python train.py --image_size=24 --encoder_arch="vit" --encoder_mlp_ratio=2 --encoder_moe_every=2 --text_encoder_causal=true --text_encoder_norm_position="pre" --text_encoder_head_dim=32 --text_encoder_inner_norm=false --beta2=0.99 --precondition_frequency=16 --max_precond_dim=1024 --warmup_steps=650
Rows from block 9 of the image encoder of a small contrastive image-text model, named by matrix and row number. Rows with one number within an expert belong to one neuron, the router's apart. Each number is 200 + 40 x the weight over its row's rms, rounded and kept within 0 to 999. All counts start at 0. After the name is the row's rms in percent of the matrix's.
Before each expert's rows are labels from the 100 images, of 14976, where the router gives the expert most weight on average: "patch colour" is the nearest of a few named colours to the mean colour under the peak. Only what is clearly more common there than usual is listed. The data: photos with spoken descriptions (Open Images, Localized Narratives). In brackets: how many of the 100.
# router: slot weights (encoder.blocks.9.mlp.router.weight, 4x128, trained with AdamW), inputs 64-127
# gate: expert gate (encoder.blocks.9.mlp.gate, 4x64x128), inputs 64-127
# up: expert up (encoder.blocks.9.mlp.up, 4x64x128), inputs 64-127
# down: expert down (encoder.blocks.9.mlp.down, 4x128x64, transposed), outputs 64-127

# expert 0
patch colour: black (29)
router.0,104,173,223,193,213,222,239,190,158,201,203,180,234,231,229,213,222,339,223,196,163,166,173,141,209,173,209,232,228,222,176,185,220,176,180,210,232,259,209,243,216,239,163,152,276,223,258,157,199,249,215,122,119,289,230,237,230,182,200,198,165,217,214,171,151
gate.0,092,157,195,155,238,190,200,257,216,229,185,204,164,203,210,175,200,260,257,236,202,159,215,144,251,209,177,199,162,195,207,209,139,212,189,225,153,285,208,177,278,227,198,248,194,192,238,223,178,249,174,139,182,230,237,223,158,210,197,186,154,143,152,253,140
up.0,096,100,153,159,184,186,217,206,182,180,180,243,162,158,212,184,215,244,260,224,192,242,239,188,222,224,137,160,184,216,226,216,105,279,166,191,220,239,174,165,254,252,269,191,205,162,208,168,213,193,183,224,158,186,226,214,149,155,158,232,239,245,175,254,141
down.0,103,166,143,178,148,245,211,239,161,307,157,209,157,259,159,169,242,165,162,157,250,157,199,219,231,226,176,242,176,272,189,224,194,243,228,153,217,229,214,149,183,204,201,230,203,173,144,201,165,138,179,187,142,195,214,244,200,190,136,204,198,204,207,278,214
gate.1,103,163,212,196,177,203,197,167,221,187,154,219,116,196,218,175,266,264,170,129,247,220,111,151,131,185,201,185,163,160,246,219,215,217,265,198,148,176,202,177,186,208,150,220,249,203,204,269,225,154,248,175,193,252,246,160,246,211,210,204,194,189,175,159,136
up.1,100,229,139,196,186,220,215,236,192,243,181,168,278,187,211,201,106,110,228,216,155,224,242,267,277,138,249,270,226,203,186,239,141,209,207,228,263,182,193,274,253,239,247,242,191,218,144,130,181,242,152,153,214,200,195,166,155,172,151,225,183,204,245,168,247
down.1,100,245,163,178,170,189,273,183,137,186,219,158,240,249,224,232,243,249,176,256,220,163,183,183,150,191,186,226,179,192,179,271,197,226,215,140,131,160,228,113,172,183,239,226,249,149,233,177,216,184,224,235,149,244,237,152,175,213,164,142,324,229,278,209,153

# expert 1
patch colour: white (34); pink (33)
router.1,099,246,153,240,216,104,163,194,204,233,265,246,245,185,201,141,177,213,179,147,191,232,113,240,251,234,240,203,221,247,128,189,182,250,252,200,214,174,133,246,226,144,168,231,253,176,152,260,230,225,205,227,183,240,232,211,172,140,189,129,204,202,225,247,193
gate.0,095,188,117,242,192,205,261,171,269,185,219,121,231,170,152,171,194,170,124,196,207,188,232,226,221,202,185,175,202,227,145,193,221,175,250,156,269,246,231,218,131,132,186,267,228,232,224,224,139,229,258,174,159,163,247,278,127,153,201,229,251,187,205,178,213
up.0,098,190,211,177,187,208,145,190,154,153,214,236,185,190,228,225,200,173,243,187,212,196,178,245,193,209,235,237,192,163,248,262,197,223,225,258,180,157,207,189,261,297,216,106,205,174,211,207,299,99,146,251,210,282,170,119,287,272,185,124,179,241,189,246,249
down.0,100,207,219,227,158,291,220,237,167,253,256,146,188,241,183,185,139,221,178,211,194,231,254,231,216,219,177,209,227,134,265,185,179,163,154,152,181,203,218,199,155,198,199,205,213,182,269,148,186,191,280,196,242,163,241,227,248,228,166,212,196,204,222,173,320
gate.1,106,160,205,192,187,167,188,158,147,181,225,165,130,198,336,267,222,210,171,198,175,200,267,210,160,225,222,144,163,200,158,211,202,285,235,202,211,241,218,150,206,235,86,181,144,182,165,164,110,143,194,150,138,192,246,255,229,178,217,82,188,216,176,196,240
up.1,102,122,198,175,248,189,150,249,183,224,147,198,248,168,131,187,163,267,212,199,216,184,137,207,216,197,157,194,267,214,236,179,216,137,170,197,153,139,207,232,203,204,258,183,247,269,269,236,288,235,209,307,232,201,98,134,198,226,223,293,216,163,182,235,173
down.1,099,221,190,272,227,237,185,224,168,213,191,208,157,171,200,218,297,215,219,195,214,148,133,196,183,213,249,230,184,227,210,218,213,255,195,233,195,256,193,156,202,189,154,278,228,144,217,237,203,175,191,263,158,152,225,236,286,145,201,205,203,233,201,176,117

# expert 2
patch colour: brown (70)
router.2,093,204,172,245,256,158,220,122,208,240,196,179,229,162,179,198,145,168,245,230,212,160,159,275,202,163,246,147,214,208,257,194,211,138,262,231,198,172,227,213,134,233,260,167,225,144,221,235,87,208,173,204,136,170,176,216,230,142,262,212,261,257,161,228,289
gate.0,090,235,223,244,136,217,237,224,184,204,207,292,234,181,130,235,164,250,260,253,208,175,183,153,214,235,201,194,191,260,139,186,277,259,211,238,277,199,171,144,187,204,152,182,210,163,130,184,192,122,208,250,157,207,181,212,210,185,169,155,141,204,200,210,273
up.0,097,207,231,259,186,237,208,223,240,140,288,177,261,187,239,201,217,238,240,286,174,210,197,115,158,176,218,128,177,260,226,249,233,220,207,143,237,164,178,194,146,191,230,237,161,160,133,267,155,208,212,201,152,193,242,248,138,256,136,185,140,249,178,259,192
down.0,100,184,255,229,178,176,273,221,227,124,127,179,168,216,180,231,179,201,181,168,208,251,282,209,188,177,114,193,228,212,195,149,262,125,278,167,177,189,219,203,197,92,186,213,157,210,255,175,165,190,239,176,146,205,304,259,184,180,202,186,288,195,90,237,197
gate.1,103,221,181,247,218,232,210,235,214,158,131,300,262,173,270,204,195,181,184,197,176,220,116,270,218,213,196,238,108,160,178,200,199,168,194,196,151,216,189,205,187,263,171,208,207,243,211,164,217,253,189,145,250,150,172,174,171,218,213,228,179,187,185,136,237
up.1,102,250,122,238,214,208,226,210,202,256,229,186,220,210,185,213,278,161,169,229,124,155,165,224,216,132,225,205,218,219,171,175,201,138,164,182,205,241,182,235,209,158,205,157,215,278,233,272,207,208,187,166,108,230,199,236,227,193,177,172,210,215,153,181,260
down.1,106,211,160,258,212,165,220,224,153,201,162,224,189,239,234,175,162,235,114,83,174,155,165,161,239,213,196,170,170,136,237,184,179,222,219,172,224,202,163,186,181,226,153,189,166,205,232,175,168,206,147,162,242,226,243,242,230,157,186,181,169,208,280,215,189